config.yaml
dataset: "acted Russian speech (Dusha)"
train_examples: 26041
input: "log_mel"
norm: "layernorm"
norm_position: "pre"
mlp_ratio: 4
positions: "rope"
Rows from block 2 of a small sound classifier, named by matrix and row number. Rows with one number belong to one neuron. Each number is 128 + 24 x the weight over its row's rms, rounded and kept within 0 to 255. All counts start at 0.
Before each neuron's rows are labels from the 100 clips, of 14976, where the neuron reaches its highest value: "strongest on" is what is common among them. Only what is clearly more common there than usual is listed. The data: acted Russian speech (Dusha).
# fc1: MLP up (model.blocks.2.mlp.fc1.weight, 1280x320), inputs 160-239
# fc2: MLP down (model.blocks.2.mlp.fc2.weight, 320x1280, transposed), outputs 160-239

strongest on: emotion: neutral
fc1.473 [139 106 126 137 158 111 150 105 127 125  90 123 106 112 150 126 147 154 110 127 111 154 118 174  96 157 145 128 143  95 115 112 119 119 126 125 108 141 102 130 140 214 108 197 119 115 117  98 122 129 179 123 129 150 182 133 103 102 154 103  67 132  94 129  99 133 130  85 139 141 154 154 121 135 127 184 130 111 114 147]
fc2.473 [127 103  93 130 133 134 150 133  90 146 103 167 142  98 111 123 135 162 137 139 162 121 125 141 143 146 110 154 153 109 152 133 161 135  70 159 119 150 134 117 149 173 137 150 145 142 135 109  97  81 143 145 183 108 115 170 100 118 121  96 123 134 107  64 104 136 135 128 141 119 106 128  98  83 163 125 146  99 137 129]

strongest on: emotion: positive
fc1.612 [141 123 106 152 165 147 123 132  72 134 110 117 116 172  92 153 123 123 121 142 109 115 124 129 102 114 128 150 137 107 109 169 148 160 132 143 147 121  96 145 148 148 138 108  95 149 118 105 151 115 174 139 105 123 126 164 113 118 154 123  86 138 115 143 120 121 171 110  95 120 128 146 136 111 140 130 137 121 111 103]
fc2.612 [120 162 116 129  95 106 108 137 126 150 119 165 122  91 119 153 101 140 111  54 121 111 131 124 157 130  93  78 120 112 118 100 122 106 148 134 138 146  93 139 124 120  67 106 117 143 172 145 104 114  94  82 115 156 115 130 134 153 138 141 191 124 129 121 141 124  98 177 140 154 117 170 125 116  87 157  98 120 149 156]

strongest on: emotion: angry
fc1.553 [134 118 102 173 163 154 180 117 175  83 139 129 104 126 138 118 113 138 106 119  97 149 104  57 134 140 114 138 149  99 124 128  99 139 117 140 136 142 123 137 127 164  74 150 131 135  82 127 115 132 136 152 127 130 106 153 148 109 129 101 100 172 128 110 141  96 108 137 131 148 173 145 146 142 133 124 168 153 106 128]
fc2.553 [133 145 131 139 121 126 109 135 143 108 103 119 138 155  99 131 128 145 108 135 183 143 118 157 153 142 162 104 177 166 151 136 112 164 122 131 157 132 109 130 118 111 133 105 123 120 118  89 118 141 120 130 112  91 141 108  98 109  96 158 158 105 103  71 118 107 120 128 121 140 134  94 102 119 104 123 142 142 129 147]

strongest on: emotion: sad
fc1.89 [133 132 138 144 145 163 157 120 151 107 130 147 130  89 134 142 121 124 133  83 106 113 102  85 106 126 113 119 108  56 143 112  80 109 110 147 107 169  70 127 146 133  91 163 166 112 163 122 120 133 112 127  95 138 128 116 136 159 123 171 121 153 144 103 109 156 123 144 194 112 175 140 143 154 138 162 145  99 135 156]
fc2.89 [104 138 140 120 147 135 115 106 144 102 146 155 121 134 131 118 132 122 114 125 137  95  91 130 123 151 108 111  80 122  95 107 165 134 190 117 151 139 159 154 157  87  70 125 107 102 142 120 150 130  76 154 150 117 141 114 138 153 110 132 103 171  83 157 130 151 161 145 118 155 131 136 171 191  91 142 144 169 126 113]

strongest on: emotion: angry
fc1.169 [138 133  78 135  84 146 129 142 115 127 132  86 102  73  96 120 125 113 173 116 143  98 150 128 148 135 125 112 134 150 174 119 151 100 156 143 147 164 113 110 112 121 115 127 129 117 119 100 147 156 114 137 117  98 113 138 112 161 156 150  80 124 176 129  93 129  77  92 126 108 158 144 155 125 139 122 143 164 166 150]
fc2.169 [117 140  77 137 173 170 146 156 105 117 131 109 119 117  87 141 128 112  99 120 100 150 108 137  92 142 132 109  69 108 127 140 149 160 111 136 160  66 108 133 132 135 141 180 107 159 128 135 115 112 169 126 145 131 129 122 129 102  97  83 132 181  72 184 148 122 117 100 109 130 152 148 141  72  92 167 152 117  91 112]

strongest on: emotion: angry
fc1.452 [132 121 123 122 106 122 132 164 132 158  98 106  98 115 137 114 141 126 111 146 125 146 140 121 126  58 154 125 142 145 184 138  88  83 137 172  95 156 120  99 150 146 167 151 139 121  90 104 126 147 140 121 157 125 130 156 109 137 134 122 126 132 133 122  89 111 119 114 133 106 126 128  76 143 157 118 148 154 148 110]
fc2.452 [144 112  97 155 160 133 196 169 143 115 156 120 157 135 162 154 136 125  93 121 110 124 122  65 102 109 138 182 112 143 147  92  90 107 123  86 126 157 146 111 168 142 147 146 102 129 117 106 167 150 153 144 155 121 174 108 147 114 115 127 119 180  85 138 109 119 104  88 147 119 156 131 128 164 142 138 122 153 110 121]

strongest on: emotion: positive
fc1.640 [154 132 123 163 119 116 108 120  77 152 114  64 107 141 128 153 134 100 118 168  65  94 126 144 131 164 124 130 105 119 108  69 139 162 106 135 102 138 108 132 107 159 124 161 165 119 126 125 139 156 150 153 135 115 139 123 143 102 117  85  93  97 101 153 118 110 135 113 101  94 104 106 120 146 121 106  92  98  91 160]
fc2.640 [121 155 158 142  89 137 151 147 176 103 135 162 127  94 155 139 120 163 127  99 106 135 134 114 154  90 128 118 111 151 124 115  82 100 125 156  67 150 136  85 132 112 170  78 146 162 122 145 121 154 109 136 151 166 132 125 115 147 123 146 119 147 134 103 176 137 142 125 154 168 155 162 123 166 120 108 130 173 156  85]

strongest on: emotion: angry
fc1.601 [120 137 138 137 125 116 102 117 142 131 153 123 139 127 145 135 127 144 141 126 168 104 129 140 132  59 142 120 168 176 137 126  89 132 139 175 107 158 129 133 129 123  73 121 153 141  86 123 147 119 134 152 120 125 129 158 102 104 145 145  90 155 128  78 114 121 106 140 133 127 157 144 175 103 140 126 100 103  74 109]
fc2.601 [174 152 137 121 127 115 122 165  85 121 127 145  96 101 160 119  81 149 136 142 131 149 109 136 102 139 134 157 148 111 162 197 140 127 130 173  60 103 114 112 177 145 148 110 108 148 114 152 123 101 113 138  99 126 118 136  91 156  74 118 130 147 148 148 108 110 115 153 149 150 184 139 112 117 121 107 188 166 153 152]

strongest on: emotion: positive
fc1.618 [124 103 162 127 152  92 155 131 105 166 161 145 110 150 155 141 112 164 143 136 144 150  89 185 168 127 173 110 154 147 127 128  95 139 106 154 130 134 112 134 145 154  96 140  63 145 122  78 143 170 155 138 138 113  98 138 183 112 173  84  95 139 160 143 139  97 149 122  93 130 126 136 138 115 123 104 143 145  93 137]
fc2.618 [144 162 165  95 140 122 146 150  93 143 131 113 116 169 107 114 137 102 183 148  61 100 157 141 161 162 120 143 147  65 113 140 140 111 159 142 186 129 174 166 109 116 140 125 114 133 144 102 127 122 130 133 117 141 122 139  88 150 131 145 141 151 138 153 126  79 143 104 116 121 130  95 139 143 131 111 142  83 131 131]

strongest on: emotion: neutral
fc1.1 [127 159  89 128 101 130 113 165  93 109 180 140 131  78 112 120  98 111 112 183 157 121  83 139 143 132 131 184  99 130 145 148 158 101 140 140 117 210 121 157 102 165 152 108 130  88 118  91 143 138 137 131 123 116 125 153 100 112 187 126 126 143 125 143  91 138 115 135 177 123 174 121 122 133 132 160 131 156 148 141]
fc2.1 [116 163 120 143 150 101 154 139 100 126  95 122  91 110 132 124  71  98 124 133 101 132 112 130 107 126  86 120 111 104  84 136 186 113 137 134 104 155 110 127 152 146 129 138 107 156  83 110 134 134 115 137 126 133 129 136 108 154 155 117 102 105 126 181 117 143 111 127 121 145 140 137 172 110 145 158 149 144 110 117]

strongest on: emotion: angry
fc1.44 [113 122 159 105 116 146 133 111 166 119 140 106 163 141 117 123 127 112 185 119  99 147 107 109 114 128 114 124 153 183 136 106 100 117 161 144 150 144 163 114 121 136 103 116 134 130 132  86 133 121 152 158 124 128 119 126 151 126 123 158  99 150 120  94 113 133 119 171 185 139 126 123 143 122 161 127 159 135 149 150]
fc2.44 [ 91 120  76 142 173 138 156 117  99 135 148  82 138 162 163 122 138 104 112  97  93  95  99 123 147 181 122 168 119 146 110 186 112 149 104 130 153 114 120 139 165 141 105 179 113  99  94 171 190 112 143 176 124  87 153 146 136 124 162 126 124 155  85 124  69 102 116  86 103 154 172 101 109 107 108 137 144 167  89  87]

strongest on: emotion: positive; emotion: angry
fc1.332 [107 110 161 131 169 142 141 158 116 158 128 112 144 128 131 141  96 136 129 153  66 131 140 116 131 104 160 154 100 127 151 149 122 127 107 156 153 109 120 101 139 155 124 123 118 112 127 123 120 136 145 144 147 118 133 165 126 123 165 118 111 135 121 107 131 108 126 129 166 113 108 112 168 117 147 136  90 144 104 129]
fc2.332 [109 125 160 103 151 129 156 125 127 110 136 174 110 100 107 112 122 150  94 100 164 164 134 106 169 169 114 106 134  60 133 139 122 123  86  97  99  77 140 142 172  69 119 135 139 133 131 136 122 126  83 119 120 127 123 147 108  95 129 115 162 152 107 118 125 100 141 134 143 135 183 143 117 127 107 123 166 145 107 107]

strongest on: emotion: positive
fc1.764 [152 132 147 115 118 132  96 120 110 148 105  95 117 159 141 140  93 122 128 104  84 134 134 181  86 139  92 146 139 105 130 105 116 101 134 114 143 118  88 149 160 126 145  96  79 128 118 133  75 131 176 161 100 106 162 148 124 160  84 160 119 103 129 145  77 176 154 120  91  91 146 140  81 107 151 116 134 147  97 140]
fc2.764 [136 127 109 123 109 161 122 135 165 123 128 123 115 171 159 136 140 127 132 143 137  86 139 132 166  91 129 119 150 154 108 140 100 128 170 155 111 158  90 163  78 135 118  56 127 137 131 157 122  97 126 139 114 136  90 119 123 119 124 132 148 129 143 114 187  93 100 139 106 141  89 133 152 141 120 130 127 133 141 127]

strongest on: emotion: neutral
fc1.731 [142 107 128 128 177  98 123 123 137 150 147 150 135  92  94 121 122 134 144 133 109 134  82 129  84 156 125 154 171 140  99 133 123 150 153 135  94 138  59 123 150 131 130 166  97 108 145  82 125 121 154 106 107  89 133 133 129  89 106  78 106 130 143 131 135 140 123 116 133 128 153 132  85 110 122 134 148 126 123 133]
fc2.731 [133 147 191 100  77 135  85 103 134 108 130 157  52 129 127 130  82 136 124 137 126 136 148 139 165 114 100 128 130 104 111 143 174  96 134 127 119 114 115 132 110  87 115 114 132  96  96 154 152 135 133 117 120 122  96  77 119 109 121 107 152 120  89 145 162 107 155 145 150 146 111 110 165 160 126 140 138 108 171 131]

strongest on: emotion: sad
fc1.178 [ 65 119 111 111  98  99 103 161 108  97  82 174  92 141 124 122 136 183 130 160 140 162 151 129  92 121 112 145 130  78 150 159 116 126 113  90 114  93 131 114 171 124  81 162 127 131 133 151 122 143 156 100  73  95 146  93 152 139 145 133 149 151 123 117 117 127 125 140 105  94 155 148 116 156 135 103 105  88 152 146]
fc2.178 [ 69 135 152 140 147 147 113 112 156 153 131 150 162 115 144 120 141 170 170 136  99 150  85 119  88  83  71 125 143 141 137 136 116 112 137 109 153 142 146 129 151 142  98 163 143 100 128 117 137 104 166 124 149 106 107 108 104 114 113 183 101 123 103  84 144 131 102 125 135 137 171 151 108  83 114 153 107 145 148 129]

strongest on: emotion: positive
fc1.407 [134 123 158 117 108 135 118 126  76 125 149 155 113 117  96 104 150 148 154 168 147 136 133  94  99 121 163 123 112 123 134 135 122 123 115 123  79 136 136 150 100 129 137 100 113 118 120 106 146 193 126  92 138 128 169 136  97 146 158 123 109 139  94 112 138 170 182 115 110 114 107 127 120 115 148 110 196 117 137  94]
fc2.407 [145 122 176 123 141 151 131  89 154 122 171 102 134 139 164 134 132 156 109 133 131 142 120 172 137 119 104 131 128 125  82 119 130 169 123 165 125 115 101 156  88 100 128 128 147 102 174 124 146 126 116 103 113  61 160  90 112 140  92 130 116  82 171 136 176 135 133 119 108 112 111 133 125 128 113 117 112 121 157 144]

strongest on: emotion: sad
fc1.291 [183 107 127 162 117 103 135 135 111  91  89 129 146 122 107 116 174 111 127  87 140 157 102  72 128 105 172 183 134 118 110 113 134 118 120 100 143 159 185 153  91 154 157 158 105 110 116 107 133 125 127 131 135 117 125 141 155 137 121  79 132 138 123 119  97 133 146  74 144 135 144 100 114 147  88 131 137 111 143 122]
fc2.291 [138 156 155 159 141  82 133 154 142 125 104 101 111 141 160 156 154 115  86 120 135 132 107 152 126 121 116  93 144 148 139 108  91  99 137 126 140 148 160 116  99 136 180 109 128 138 108 154 105  93  92 142 130 164 137 122 145 159 111 173 109 141 135  98 130 140  95 155  92 143  87 190  98 122 103 118 153 127 128 137]

strongest on: emotion: angry
fc1.275 [122 113 129 140 112 133 157  95  99 145 144 119 116 160 109 137 149 125 108 128 134 138  68 103  95  80 104 180 111 125  84 141 117  67 112  57 102 145  56 142 169 159 112 122 149  58 144  95 182 136 136 116 118 140 146 114 113 139 148 110  92 123 127 122 156 120 158 120 160  95 142 143 105 117 131 126  96 109 159 143]
fc2.275 [117 119 125 126 143 104 184  88 123 119  94 129  78  64 126 107 119 135 144 118 137 140 175 126  98 113 148 120 109 114 124  97 163 118 120  91 165 146 156 136 133  89 108 133 126 136 151 109 140 158 103  84 115 144 107 123 122 110 154 145 104 119 159 152  94 149 137  90  90  90 127 176 102 124 151 111 128 117 180 110]

strongest on: emotion: neutral
fc1.117 [108  93 157 159  95 130 118  80 160 124 106 125 149  76 125 100 111 156 108 177 113  93  84 164 116 150 178 118 128 115 131 142 163 108 151 118 110 134 122 136  79 122  84 161  92 147 146 110 154 139 165 146 145 143 116 110 103  94 161 112 115 144 106 130 137 104 134  97 108 119 101 127 134  92 127 138 102 150 101 139]
fc2.117 [164 164 167 131 140 156 142 136 119 120 111 189 127 124 150 149 138 113 118  97 136 159 139 116 125  96  70  95 100 128 146  90 125 114 126 107 155 135 116 120 118  97 200  83  90 146 139 145  99 138 163 140 123 130 156 133 133 154 110 162 140 167 151 116 103 118 112 148 130 131 108 189 168 141 100 141 115 114 134 122]

strongest on: emotion: positive
fc1.701 [121 103 144 159 146 116 123 121 135 130 138 113 126 117 100 121 158 131 127 109 110 133 104 189 143  99 115  96 144 131 147 114 106 142 142 104 104 124 120  99 151 179 107 143 104 161 131  98 136 132 149 116 114 116 138 175  82 115 167 111 116 153 153 133  75 134 143 113 102 117 163 154 156 126 132 168 151 106  57  95]
fc2.701 [117 151 171 123  85 124 112 118  96 117 118  95 118 123 124 117  87 110 119 149  98 133 134 145 151 166 116  92 124 116 125 159 163 123 118 138 125 114 146 154 139 172  80  79  78 126 109 116 118  93 114 120 109  86 118 139  85  82 133 130 120 123  96 150  94 116 142 133 135 106 167 143 139  85 154 110 151 191  81 152]

strongest on: emotion: neutral
fc1.375 [144 148  99  95 134 105 105 173 118 126 151 137 134 151 129 155 141 124 117 105 103 122 122 183 106 106 131 146  93 154 144 118 185 105 154 101 141 172  63 122 145 136 130 151 119 147 120 115 113 102 160 128 146 129 150 113 157 114 157 133  92 120 122 137 111 106 130 121 152 127 150 101 155 163 169 186 137 159 146 168]
fc2.375 [126 102 107 179 153 186 196 104  89 172 104 137 161 119 132 122 116 111 175 123  97 117 117 115  96 153 149 131  95  88  85 104 136 163  93 126 114  98 114 137 157 141  91 196 136 159 109  90 112 103 169 101 116  98 144 141 155 114 137 146 135 109 110 137 137 143 144 117 138 114 164 114 128 128 140  96 125 103  83 140]

strongest on: emotion: angry
fc1.700 [129  99 161 103 162 112 136  95 137 143 149 121 116 103 160 127 161 153 114 152 134 154  96 106 137  88 163 172 119 137 111 102 118 124 143 109  87 138 126 155 141 170 149 134 128 115 123  63 188 157 143 114 143 136 103 124 105  86 132 153 115 141 142 131  58 134 131  66 182 124 136 154  94  92 147 133 114 112 121 118]
fc2.700 [ 84 150 111 132 159 115 117 121 125 126 145 123 138 145 121 125 103 106 148 127 156 151 135 114 154 109 111 115  80 124 140 112  90 112 123  94 115 118 153 154 133 124  84 148 128 152 184 163 165 147  60 155 142 120 124 103 112 120 129  87 135 138 103 124 145 146 144 149 103 136 116 145 165 121 113 140 144 151 137 100]

strongest on: emotion: positive
fc1.577 [122 117  91 159 128  92 126 133  88 112 135 116 117 104 102 151 158 146 160 174  84 137 164 133 110 138 162 149 130 169 144 149 133 156 110 158 135 132 120 124 109 111 112  85 104 103 102 125 194 127 134 159  78 137 139 170 105  78 156 101 111 148 183 173 105  97 100 113  91 149 128 130 137 107  82 112 146 147  94 116]
fc2.577 [137 176 163 142 122 117 135 111 170 107  81 163 147 142 139 131 134 120 170 147 137 168 160 134 133  80 120 131 161 108 130 132 118  87 117 134 156 132  96 117 118 106 130  99 150 145 115 167  92 130  89 120 124 126  98 127 126 139 129 149 163 106 122 103 156 125 135 156 127 114 125 143 144  91 115 123 124 108 140 139]

strongest on: emotion: positive
fc1.394 [149 133 130 135 131 131 109 147 130  76 141 152  99 126 139 116 122 127 133 160 128 146 166 127  98 118 177 118 113 122 138  96 144 167 135 156 117 133 155  76 140 116 151 125 102 108 110 151 117 140 193 134 133 138 140 125 103 124 145  97 148 123 129 115 104  84  93 101 132 161 149 156 115 131 150 128 139 164 135 115]
fc2.394 [114  92 119 147  97 127 112  99 144 122 133 170 100 112 149 162 127 133 104  84 213 175 168  95 136 102 130 141 163 107 128 127 123 113 103 122 112 114 114  96 144  74 147 128 154 148 143 145 137 155 134 124 122 107 174 133 123  86 123 104 165  96 120 103 135 118 166 140 137 124 103 126  78 129 104 120 120 122 140 110]

strongest on: emotion: angry
fc1.95 [116 132 175 178 138 145 112 117 123 155 114 114 162 104 123 144 160 124 115 124  86 136 150 129 112  84 127 147 146 143 111 116 115 108 119 116 115 127  92 151 139 168 113 113 163 113 130  93 133 149 145  82 136 111 134 135  95 126 139 150 109 154 124 141 103  84 134 108 182 120 148 140 131 133 151 122 112 165 113 118]
fc2.95 [112 131 108 131 114  99 156 169 126 113 112 150 124 122 141 148 118 164  70 113 125 138 134 102 102 160 113 106  95 111 125 104  94 100 117 145 114 111  79 126 167 162  77 146 126 153 131 159 149 124 130 139 148 148 156 117 129 140 158 151 117 151  65 131 112 116 147 138 138 165 164  99 173 175  55 126 135 115 114 102]

strongest on: emotion: angry
fc1.524 [124 136 110 138 114 125 138  88 162 127 113 117 121  87 137 115 139 120 126 139 129 112 134 123 122 138 123 101  56 148 113 139 144 100 142  99 128 146  95 155 154 126 124 161 111  88 120 133 136 165 130 158 110 128 141 109 102 138 171  87  97 154  96 137 132  91 125 190 122 140 104 122 173 145 142 173 131 128 192  80]
fc2.524 [146 146 149 119 173  94 118 171 147 135  86 129 159 161 121 117 143 149 111 132 106 125 138 152 158 118 120  84 149 134 140 116 128 137 153 150 134 109 142 104 136 102 130  86 132 156 135 142 131  89 113 135 178 136  90 147 131 156 104 169 133 172 160 131 116 105  95 101 122 153 144 121 135 125  98 140  95 127  82 112]

strongest on: emotion: angry
fc1.282 [129  80 127 103 149 135 121 122  97 128 136 136 181 122 118  99 163 145 100 126 111 164 109  90 107 111 140 178 158 158 129 115 116 109 109 112 142 143 124 145 145 142 128 117  98 133 137  90 162 109 161 114 123 151 115 163  98  92 178 141 144  98  89 128 105 126 113  89 179 123 172 164 107 125 141 147 112 132  94  98]
fc2.282 [120 129 144  95 143  73 108 159 144  72  80 128 113 144 136 140  87 107 109 135 163 121 179 118 170 104  71  90 125 109 121  99 127 116 131 142  67  98 173 146 145 106 105 117 146 125 195 177 133 132  75 138 139 148 112 149 113 107 144 119 164 134 116 143 122 105 102 145  87 142 142 155 163 155  74 174 139 151 151 126]

strongest on: emotion: angry
fc1.674 [120 117 110 114 132 147 161 133 155 123 156 104 163 121 146  76 132 111 147 129  77 123 121 125 128 120 175 150 118 154 128  76  89  98 174  92 102 158 113 119 139 143 131 146 138 101  82 102 164 136 159 152 139 160 141 121 121 114 105 131 143 158 153 136 108 136  79 115 157 130 156 162  94 113 160 174 142 100 157 101]
fc2.674 [162 133 103 150 149  87 148 127 154 145 101 164 126 138 153 154 123 134 120 139  99 129 130 109 126 128 170 155  71 110 122 120 126 153 107 110 124 122 110 122 115 143 125 148  94 157 108 149 128 126 107 125 111 134 166  67 149 113 126  96 175 129 155 127 123 122 110  80 108 129 152 104 129 143  92 103 120 170 120 109]

strongest on: emotion: positive
fc1.222 [142 129 108 134 125 163 137 119 114 146 109  86 146 139 101 123 144  84 105 155 119 130 151 164 105 152 149 112 140  76 122 100 105 155 104 115 133 140  99 138 123 182  97 142 119 117 117 105 141  95 145 137 133 140 139 120 152 110 133 151 108 146  85 100  89  82 111 110 151  67 115 134 119  94 170 150 101 104 112 119]
fc2.222 [131 105 124 106 115 113 115 115 139 116 117 177 152 117 159 110 118 144 126 117 166 130 172 120 136 110 120  78 102 108 150  74 108 132 105  96 140  72 111 159 136  52 157 130 125 134 102 164 146 154  82 131  91 126 132 111 171 110 129 173 157 136 116  70 156 144 113 143 101  95 142 138 139 187  90 125 144 149 112 135]

strongest on: emotion: angry
fc1.153 [125 114 140 172 159 108 100 130 138 141  92 110 159 171 153 115 112 153 136 128  86 140 128 164 106 118 113 146 148 163 115 151 138 120 138 176 133 116  80  89 163 121 104 117 119 120 115 145 166 115 127 112 104 142 148 133 115  93 161 119 120 111 131 110 112 106 105 170 127 162 116 132 167 159 124 130 119 153 110 118]
fc2.153 [125 118 111  89 111 106 126 109 163 160 140 144 171 146 121 146 159 103 126  97 133 116  81 142 141 154 116 125 124  90 124 165 129 167 105 104 107 108 148 164 131  92 147 181 163 129 141 188 119 146  99 123 100 125 143 122 132 138 134 151 101 153 155 130 151  90  87 159  87 149 119 132 124  78 120  92 124 116 119 152]

strongest on: emotion: positive
fc1.287 [ 68  87 159 164 118 131  98 126 139 117 159 121 133 139 164 127 133  77 144 184 112 150  82  93 120 124 133 142 127 153 133 114 127 149 126 114 133 156 148 143 149 146 126 142 196  84 109 120 112 118 161 146 125 119 125 162 131  96  98 125  95 125 130 136 113 121 158 101 140 113 124 104 144 144 155 130 114 164 139 129]
fc2.287 [109 154 157 118 132 129 102 106  87 103 131 148 113 116 137 121 117 111 100 133  91 118 161 117 112 138  99 175 115 102 147 119 159 148 130 114 134 148 103 135 130 113 132 139 139 108 108 145 170 114  85 136 119 137 142 118 113 146 135  87 137 118 154 142 135 133 126 139 183 118 139 110 124 155 128 142 136 146 174 134]

strongest on: emotion: positive
fc1.642 [ 95 115 158 130 135 141 164 120 179  94 122 137 116 125 175 134 139 130 197 144  91 136  93  79 119  98 114 153 149  99 132 121 116  88 142 134 110 131 147  95  90 134  78 125 142 102 116  76 137 131 132 134 125 170 136 125  64 141 105 142 136 142 140 113 138 101 160  90 110 132 140 114 117 144 156 143 129 117 177 187]
fc2.642 [133 135 101 133 150 104 145 212 139 122  78  84 134 140 112  93 106  86 121 139  95  71 113 145 130 142 129 122 114 113 125 131 158 136 150 159 137 167 132 105 158 138  81 113 116 126 145 141 149  95 139 173 144  86 147 172 118 157 188 144 118 154 106 164 102 103 124 103 154 134 132 141 154 123  94 164 133 161 128 112]

strongest on: emotion: angry
fc1.3 [109  76 124 103 130 117 129 118  69 118 116  96 138 119 118 102 115 192  95 118  93 178 127 155  95 151 194 150 156 106 158 130 129 157  85 113  87 157 167 112 115 171 138 106  92 110 102 119 129  91 157 154  95 127 168 113 121  91 129 114 125 133  96 126 107 101 113 109 138 139 144 125 122 143 143 140 124 123 117 116]
fc2.3 [161 127 138 138 119 120 127 156 149  96  83 144  62 117  88  85 120 102 135 120  44 120 159 161 141 135 156  84 159 136 116 126 148 125 152 168 133 134 144  99 117 134 155 127  92 118  97 102  95 121 106 131 101 152 120 120 160 146 135 102 147 112 135 150 122 150 111 125 168 164  95  72 145 164 104 174 119 132 133 119]

strongest on: emotion: positive
fc1.19 [144  94 126 102 138 164 173 103 107 124 110  84 127 175 121 100 147 138 113 108  53 121 126 162 109 128 140 145 165 108 115 151 130 134 111 135 114 135 171 129 116 125 102 110 109 141 144 108 155  78 153 126 134 102 135 109 128  45 155 161 115 124 120 117 114 124 107 139 101 132 105  87 143 120 169 102  93 118 124 153]
fc2.19 [133 135 154 108 136 113 115 152 132  89  96 137 136  99 119 104 133  76 133  91  99  95 171 126 153 151 181 105 160 101  96 120 111 192 155 142 162 152 153  87 101  99 160 106 149 116 106 138  98 140 103 135 107 133 106 138 151 138 110 148 175 116 139 126 124 125  81 148 141 151 157  78 128 152  76 136 136 134  71 155]

strongest on: emotion: angry
fc1.651 [ 79 130  93 168 145 137 107 134 130 133 144  81 143 132 147 131 183 136 114 140 116 142 134  68 110 115 169 123  81 124 155 135 125 176 167 145 143 119  91 113 145 128  97 111 111 100 121 133 151 126 121  84 151 120 169 149  90 135 173 131 117 105 111  87 118 142 138 197 116  84 150  77 132 139 141 181 157 117 106 136]
fc2.651 [123 106 121 108  87 155 144 152 136 143 130 131 168 136  79 126 145 114 131 119 119 126 178 113 157 155  88 136 130 127 175 141 105 122 151 136 108 110 140 107 150 107 140 126 158 139 114  60 110 124  93 140 136 113 151 139 154 144 124 141 162 150 122  97 107  98 143 117 117 135 137 121  73 114 172 139 138  98 139 146]

strongest on: emotion: sad
fc1.398 [121 131 130 168 134 124 128  91 132 120 139 158 115  86 117 103 144 111 165 178 110 131 149 158 106 135 148 122 107 154 142 133  85 179 140  99 158  91 145 102 152 102 117 170 138 109 122 143 132 148 125 135 125 130 130 122 146 108 162 139 150 143 148  94 116 128 116 160 123  87 109 119 104 124 132 105 131 110 118  90]
fc2.398 [142 144 112 122 146  68 160 142 101 147 115 121  73 118 138 104  95 103  91 132 106 111 126 150 106 151  90 167 160 170 120 163 124 183 159 159 158 146 175 132 141 113 137 128  90 143  92 142 139 144 116 158 120 109 160 120 145 113 150 148 141 136  99 131  79 116  65 132  93 114 113 155  97 120 161 134 157 118 111 153]

strongest on: emotion: angry; emotion: positive
fc1.599 [137 101 148 162 141 105 132 146 126 104 101 123 110 149 147 129  86 148  90 135 129 136 116 151 100 101 158 141 152 168 139 141 134 116 122 171 105 160 147  80 114 153  51 116 127 124  93 115 138 134 161 124 134  99  98 120 114 148  95 141 138 135 142 117  94 127 129 116 108 135 130 152 152 141 194 121 135 156 159 150]
fc2.599 [104 120  90 104 150 119 112 122 143  95  91 110 128  81 119 132 126 131 118 106 152 132 163 142 127 107 143  95 147 116 124 103 114  58 120 112  97 139 126 110 165  88 135  86  87 100 100 106 152 115 143 124 126 160 157 157 154 163 143 132 104 108 123 132 106 133 114 125 143 160 131 142 126 123 111 117 149 159 110 110]

strongest on: emotion: angry
fc1.598 [122  99 128 128 165 135 152 132 123 146 146 146 139 100 116 118 145 152 108 139 140 123 120 115 110 141 143 147 102 119 130 126 108 118 137 119  85 121  71 126 126 152  62 140 202 122 133  88 125 110 123  99 108 172 149 118 122  93 128 159 104 126 118 131 116 140 127 128 141 101 149 176 132 106 155 143 171 143 124  94]
fc2.598 [ 73 158 133  99 144 141 141 118 131 115 138 124 115 128 139 128  97 143 158 125 120 135 137 126 122 152 108 132 120 138 131 168 127 135 106 122 124  88 147 170 159 150 138 162 129 148 115 141 134 158  79 123 141 118 134  89 108 140 121 115 123 137 107 126 125 101 127 141  76 122 137 161 147 125 117 114 151 121 121 127]